A small image classifier, trained from scratch: activation relu.
Rows from block 2 of a small image classifier, named by matrix and row number. Rows with one number belong to one channel. Each number is 128 + 32 x the weight over its row's rms, rounded and kept within 0 to 255. All counts start at 0. Numbers have three digits each. After the name is the row's rms in percent of the matrix's.
After each channel's rows are labels from the 100 images, of 14848, where the channel reaches its highest value: "top examples" is what is common among them. Only what is clearly more common there than usual is listed. The data: capsule endoscopy frames (Kvasir-Capsule). In brackets: how many of the 100, against the usual share in percent.
# c3: 3x3 conv (model.blocks.2.c3.weight, 80x80x3x3, each kernel summed), inputs 0-79
# c1: pointwise conv (model.blocks.2.c1.weight, 80x80x1x1), inputs 0-79

c3.5 093:191172125090180140138115149168141140161123099171149151161182160161150147101128139145150160151151121136152132116147177110103152112148150118135146196125115146151142159165141147140059132212127127191115090152072132114162183192141094160165189158
c1.5 092:221142144115184144151138164189110156175116072117169151144159110120134128072118154142113158151149139134161127077146170123083155133147135120120096131115128123156114157181160140157057108200126103121146083149096125117141161175141100162147208172
top examples: finding: ileocecal valve (36 vs 8.8)

c3.78 121:224127124126119090155169129155122129127112127181166124131163144157139139129061046111192140140135115100160162122096103207073123134149133108107142209120131109136096120195138154130175134137123093079137090103149160136141128113134095066139145144
c1.78 108:249127148132121085133167138147156135157119118156143131140158135157148136140070065128180149139142125113193156127073078181062134135142126125095163188116138093129108109193147139132178139119134109075160105112162136122136122118146091084146174142
top examples: finding: foreign body (26 vs 1.6)

c3.79 094:075150115112069132057139158136106101105110138107114124109131162158116117103111047145123030119090114111128096140107093096173121158096095104166127034142137120094206119105152179115156148111150151093126138130079148085097133154086128126150131122
c1.79 105:113150112111088102090140139116103093116114167136126141053110140172109138092113064145117020137095095120134086161128115110162097141093076083163148070157144128103180124107132158113161159082139153086136139120063152065100142169094146091124137124
top examples: finding: pylorus (41 vs 3.4)

c3.15 079:151162151102159137143116104119137145174113128093126207170111131119176162124092119129094117150160147061217102117076106200154170109147127119126138165132103137114092141135166091104145142064156095155167107177095127192160127077140159132111134181
c1.15 099:112159136104110087117120119066146127130088132109084169168067151139158148141131105119097109128176130080190116126076112157138105054091144098117130158106115095100094122097145092032166139067112118136144121126081108167119134067080148103080089126
top examples: finding: blood fresh (36 vs 0.9); finding: pylorus (25 vs 3.4)

c3.62 110:125155122107080128150074141135129090101068138152112117127123143100123129054102088106072000113136128110129118130142180104106049096120122132123131117174156098114146113133077162128094181119143164103106124081124135137136115109074108140092092105
c1.62 103:196144134107118142137116146172163086168140096144138166130198172080163104117091079123105090153132146145155102185126164172127154146175127165163144127157152112145150112151118175164079202124189158086138122125168099169143136147188102140147135185
top examples: finding: pylorus (53 vs 3.4)

c3.52 100:154167092061152120179132104119165101108182152120157138127142106156105118199148140160139171129151162112126156129050068160131173156116074125144184068160148104159101137143161111127114093050079159113173148131132153135147154173157094101122151143
c1.52 091:161169091050128127171137138129136103113177143085179147127149138159104126194148135156143166137138165114132128109062096152079174178120081136150173089161153108176145158150173116128116106074085157074146143130112163121155162182170106139112181153
top examples: finding: foreign body (27 vs 1.6)

c3.32 083:105186167117103135138093131077124155158086120149108115136104126102083174125087109179158101128141109121145141142126130094087062067035125135114181081157141099156089153088116106115113175129119133109164137119125142084106130087068154102165101046
c1.32 112:110173138135103122111091126080116141137120132148066118129131096115077150136090118146116114107140129141128134139070113103107106072033128117133178079140155076146027103065114086102129150125118141116176117106132117112106101056097132098146074074
top examples: finding: ileocecal valve (52 vs 8.8)

c3.38 074:168062136136097101127101094179137094146115090082138112169086163173086130146128114164100125174085142123108155133082060125098101040164122123095179059147047151107104124123107095133099103138127144128135094151105090142178124151127149096122162130
c1.38 118:111114126122117108150119100152100099106069108121142102131046052171084122143149125136078068134125099121058137151137132076125075059096126121095153079137077154082097125111082101118138103151099136142131118128105141117141133121060135113048087097
top examples: finding: ulcer (32 vs 1.6)

c3.55 108:120118121115102062163127109064090134084108159154087140120119062133101152126168133116103142112094084096113055114139166088122097124067134131064104140126130115116083128104103087105147141099058112045118117111109171072052124138123134105114142129
c1.55 112:095088119127113073143135102048134133059095159157083136101101102133090149115145123116092105116065102116085046103135140060107079119068115127111122094141138115119104128106081092086139132098109136079130111088097142058069121138103142111103117095
top examples: finding: blood fresh (30 vs 0.9)

c3.2 144:109120119114179116128099125113123101117058122147116121135086124097119115122099066124138054123091116085123128116118156125124058080093086114105115084149101104112125140135100103117134094134118031072048112114064147106140122081078090169109086102
c1.2 103:178083137131192113111136126150147114170150092133138147142157136113124097166121105156172152136072167152139091131113136163154167170138058119099150045112074149180123159155168142152103094103106085093091111149144119118122116169183083153184182170
top examples: finding: pylorus (56 vs 3.4)

c3.74 170:175134129200142164126152158150138151134125128167157130135141173173108102201177178148159139150182153176169191131088120168153143141167127136169156108189166088154127111161139135123129079134181151159166131121109107217170144159143132126131160126
c1.74 097:197174131184119154108169167145141152169125129158134139156136143182136114198173135160186140155147168173207138121059100166142149152176123131134156142153151085155114094163151136117135086138184137108162120128124094206164143137160123141138163136
top examples: finding: foreign body (25 vs 1.6)

c3.58 100:176173135146180113178137129160196152120097126115169103125124099173147066169051061152185114134166133079149143066094160165138102139123143155160128130142181080176154061115171137159108117115108128113148121137183136135121172122136125106130120146
c1.58 097:207161135146177115165164134165172146142107104113177104141130104154162067167026077155185127137160150100168135083114139189146107142134146160125135134114168086175132065123167131162113112130124118098146104137196126119135174126148133113131154147
top examples: finding: pylorus (27 vs 3.4)

c3.61 086:129128119106173127130112087111110109079137078150135060152126071146087115153083150159114144079135134116109143093116111096117156140090111057081134135110098156117066141104165156092144091109133203111182055102071145070094101163116127169134120100
c1.61 099:115132134121177138140105124136076116106094030117147028144099079107134101132087140144100125108150124092117151057132122125152139094075120107075109191070108148104106138125136160113120087144140160119149097090097156069131110108097120183105112078
top examples: finding: angiectasia (25 vs 1.9)

c3.69 094:150090097197118134113171080184118130184120122096140160098149154180172126116210161133183104179125086126127123141097153189100116093157156121159155180118114146117117151144136148140141141147128106099159114177108130120136128204134121091147222139
c1.69 095:157136103159142149134152074185117141175137110085157165114166144166159139119181164130169120167149113129134128111119169191061145116158133122117140201124149170131107156134151137166097140146097115104196129162099155123142124185155122122173237156
top examples: finding: blood fresh (44 vs 0.9)

c3.45 126:092106130126146138155112117123115119102066133076106137093060139135140123077153074108097035110086086128113127134141110155122017124115128105150088144140132161051158129150114107139122124133144127116085118133117172104163105099080098145115081061
c1.45 099:092065128133161133167098073120135108095099148000111145088103138124162149077165096118102094089079085130086108126174106140103081132109111120165113128147137178080158142140100125154131136118136141125128105146128179086159077144109089129105094087
top examples: finding: blood fresh (33 vs 0.9); finding: angiectasia (28 vs 1.9)

c3.8 116:087128164097124126133094116101154134101067099133130101173079057160128101153067160107068136127112139050126146083144117085100082124048102133094066136119103119134111138113149074139115138147139106129085108092118117104120111115037137138100093097
c1.8 103:088117162117126142133095141089167133102089075140103089157099074146131077149094159113066129126113128076148148083131093077097085110068096137071064171112109075145126138118147075126140147133150087119109116090105098119107124132044128150083101081
top examples: finding: blood fresh (27 vs 0.9)