Rows from block 4 of a small image classifier, named by matrix and row number. Rows with one number belong to one channel. Each number is 500 + 40 x the weight over its row's rms, rounded and kept within 0 to 999. All counts start at 0. Numbers have three digits each. After the name is the row's rms in percent of the matrix's.
Before each channel's rows are labels from the 100 images, of 14848, where the channel reaches its highest value: "responds to" is what is common among them; "patch colour" is the nearest of a few named colours to the mean colour under the peak. Only what is clearly more common there than usual is listed. The data: capsule endoscopy frames (Kvasir-Capsule).
# c3: 3x3 conv (model.blocks.4.c3.weight, 80x80x3x3, each kernel summed), inputs 0-79
# c1: pointwise conv (model.blocks.4.c1.weight, 80x80x1x1), inputs 0-79

responds to: finding: reduced mucosal view
patch colour: orange
c3.24 095:427470457570461478406417468438476478520515488528402450458530418486493480514461548545539427476506485483533519524542462511503539473496524471508482519478446490459415553487523457439471465416522514440552488491484441507512503512504465504515475503
c1.24 096:460471462565471459426413464461464489506517424529467419463531475503509506512483546542554427440517477473529518515543459492491528483504510484480469471469441472461432561497542448442438445388503518434535483491479451489504495510471499481508448501

responds to: finding: ileocecal valve
patch colour: pink
c3.73 099:451545472419538503498476402406545523497427469512521476434498500434466473507453491498532394434508511504448481551514560454494471492452470519482510459507528438510504523486535468510505501512473548479576514522510465437530476499416535529511450465
c1.73 088:452544536454550516553493375472555478549492528530535513408510517481463469509468484510533481525545541515484482569504606536515492497489452522490520502498510524511519509495561505553534550606527527549565566536521520490522506516512558584511501511

responds to: finding: blood fresh; finding: ileocecal valve
patch colour: orange
c3.50 095:454459516488481562571547501503474514553526537455510515491510493492500564502486386533524524528566369497479473479606550510582502492489576520500524494542499532479517491471485479514516509568518499525505528514502513552557540535586556518515518519
c1.50 106:452496482483479562526552490479445526520503492461491487503461524405513538469425388514495514485552394460464480507580522482527530455418568510511520449528500466478521483418493404492463446512506468500528505514498496497532526534514534524447461475

responds to: finding: ileocecal valve
patch colour: orange
c3.46 101:491462484460485492464528525508465515530511536515506527508439488484499537551491484562423512563460329443521517526514496549518519512491520508585506532477493524545497451510445515485556540577480534553519513516488528569526546520575556558511487484
c1.46 088:516460422450460488419521545473490485497474505499488458531442491445533533490513488553470483483471333444489505469531459536453515509422539504557483476491484469556488488466484436454490469515475551494479500506507470512497570535513529568506436441

responds to: finding: foreign body; finding: pylorus
patch colour: yellow; pink
c3.52 092:436512552569527559554485500537533489532587497528528518478511439518464497557499535539444523525567466496467559477473479567602516531527497528530471502488523561512498469501532506519486524551501529581498561505500498554535568570539559585517496480
c1.52 092:423486499548530550508496530505526497493519444478539474467511492463483467534492543503437466447550475454429552422501496523549514519445485540503478430490537471521505476474523451474425455526505501514511562503487464460506581547473548591490420398

responds to: finding: foreign body
patch colour: orange; grey
c3.4 090:487536509527505536484522512534490459568530488439504521489538415442475436539380480486429515486516455493492530414477502436487501479461485542513562464477492495474467424426530445523493474471544482525523541568481490478496544439519491540481459416
c1.4 105:496532485508484515458497477496484470550480470439491475483541468451517428528455493484452502461522459505496491407474493370440515500478495521503535471467455476479485444393537436512463452447500488475507485547464463451461508486476473502501432381

responds to: finding: reduced mucosal view
patch colour: orange
c3.65 085:463549498442521481487478466408550524481406492519536499457491577489414466475472542523520447452445510484448485553462577399467506460442502524465501450472529467478515524473453507505528515495441497475536544395542543472509496515463489494501514498
c1.65 085:476534526443524501525469439472596536512499534526552524437501553513449492481522507529523503519500524513483507592409581551471506438508540538528518517481509514494533497476487544529553565564512474541526575431525581520562494499528490563532548538

responds to: finding: foreign body; finding: lymphangiectasia
patch colour: white; pink
c3.26 111:512563513518506511488515517522536535602520548572502508512536504510473459490584540461535518558486591491525581555521501533564484566458476478507556578430465463512527478525583537566565549517477546519526509484505526525472509507530521476539542479
c1.26 096:517567521523502498505493486521496514551513565550506512525516481510466479463544509465477509594489566478506562480531522494514473538465467522505533603362479450488514494532547534579566566559421505539444485458510511496500528484527536479517568498

responds to: finding: pylorus
patch colour: pink; grey
c3.56 093:507506580513560528512511478538514492567497526562508541551498499482500492431493422518522535541500527519540548530521471537511495409541511538510526493469469518429540520517532559523466512538533395619454506514534495539500524451581556539542494520
c1.56 111:499511507498554528426495492488504494503467489535452440533490462412514485418525451526493479432496519478470539503475514483510485455486503512469477425436458384442496514485513497468422409479503424523487496514459420454471515457481529511512428438

responds to: finding: ileocecal valve
patch colour: black
c3.30 095:484462486460425482490486372414467544506498504442470476407550514434531482405521458444508528508510514477485504448488479475496523495476437508495433524525496475564467496506498494478505509460504468490515469453518479526459423515504427419471538452
c1.30 094:482468492451399451500492387421444523536504543448466490422533514468504481435507464455491538535461519468507515485476489501468507503469452427511474513514499501583436486515512507498523533471539459492499421481533485543454472514520421442469575470

responds to: finding: reduced mucosal view
patch colour: yellow
c3.77 103:414537457516493475480442422426462489404460449486511497482506462489489492514443511497510439443486512468426472473481468439511492508517435504474510456498476445465524488456482505455468444410519481454539454439479495423477465465426463496497441491
c1.77 110:420526457501482447503447439390469495441496494499475484471506456495484484509481511511517439462465497486400495501475520392513492519524431465461507456497487472492489497488500489464497473401480495436521442428502499461433458467440467420502472487

responds to: finding: pylorus
patch colour: black
c3.6 104:402533535452430517512455560511464511497472516438503519490513509503449530442520511517528492530466413461510562564403462532477507449503494442516566516462456510575529492521514514476519522523486544522570521536400525481562539565500535473498517503
c1.6 098:453540511497443509465456549505455496478438484468499489495513527423497499456513479512532449469463451422485562554428486512517492449414499437451538474471507474581515489487521462422487459489483510493558532539410456450538546550460532486466455446

responds to: finding: foreign body
patch colour: black
c3.29 089:482545552525528563505464526525527536550548490512451563459530484457496482546492531497466598514595509478534501544521517528512545452515524534530487513557515511532473431488511469512526484510595503545456525493519503565532479456617537595551500498
c1.29 093:472544505500533532458477531483544518514508447525463516488524491401500481547489535511523558421539525443521488522494526475514524453454531503491468450522485435518486423391529422474504426485550454464478485477517439527523465457540504556545468401

responds to: finding: foreign body
patch colour: black
c3.55 097:529466518492533479518480518505510409525525538487546568442490489546476460573498553472477555554503457459506489514517596516454472598535499527499530524458505514562472529569457545516561533525450492537561488475472582500434507542515536492496581499
c1.55 101:518456489456533482485487492471523413462481446489533529483499483502494461535469540482460494462502528440435516499508557415444466579500506530507530468432504436563434531538414477482500457493448521501585460482470542475430491543422532499476521440

responds to: finding: ileocecal valve
patch colour: orange
c3.42 214:521468496527494473432463491486539545513476482480490430508489509452505500490502426518506498418497516424499502483456471488426499490493472527472379478468439462471468511467507402467448415434505482492445505519477447392485480480464471500478434498
c1.42 099:515458558563436544487496519528499561586507509467507458498515514471493531501505432516447517495518493434572509523479458530501502498481481560470414521411430506439453517500526457499435470478529461541440547530432490440537508452543481526428458507

responds to: finding: pylorus
patch colour: black
c3.17 088:549517520497557536497439551516559525492461462515518501503459539533473468547471509479477487475520543467486534498544539454435473495398609532485559455471497513483508546498528472424520507528575414518554523448540519509512390541514511508481480452
c1.17 096:548539550484554527551447522543521513490506505521509555491457505554432488533503522477449525570518552519487549513513542507455481481495574516510535505469502568490493521522506513451548555581562429590531522452536549529537381537558525496486521511

responds to: finding: ileocecal valve; finding: reduced mucosal view
patch colour: yellow
c3.2 132:502519497506519481385477431467523477477524503526468412494546566480501421480493510521504500427477485513470533449452448442498491462474511517393422446412440448466487509461503496481469528412496453512442523497487489550485486504491479509475507458
c1.2 088:491534506533570509444477421497552512505521516486472490448556598490554432507558517493512492474496509516499520539424448447496549466430502529526509523487424454482582511425556569489523543439523474474513542511529519562552475529527452534528521475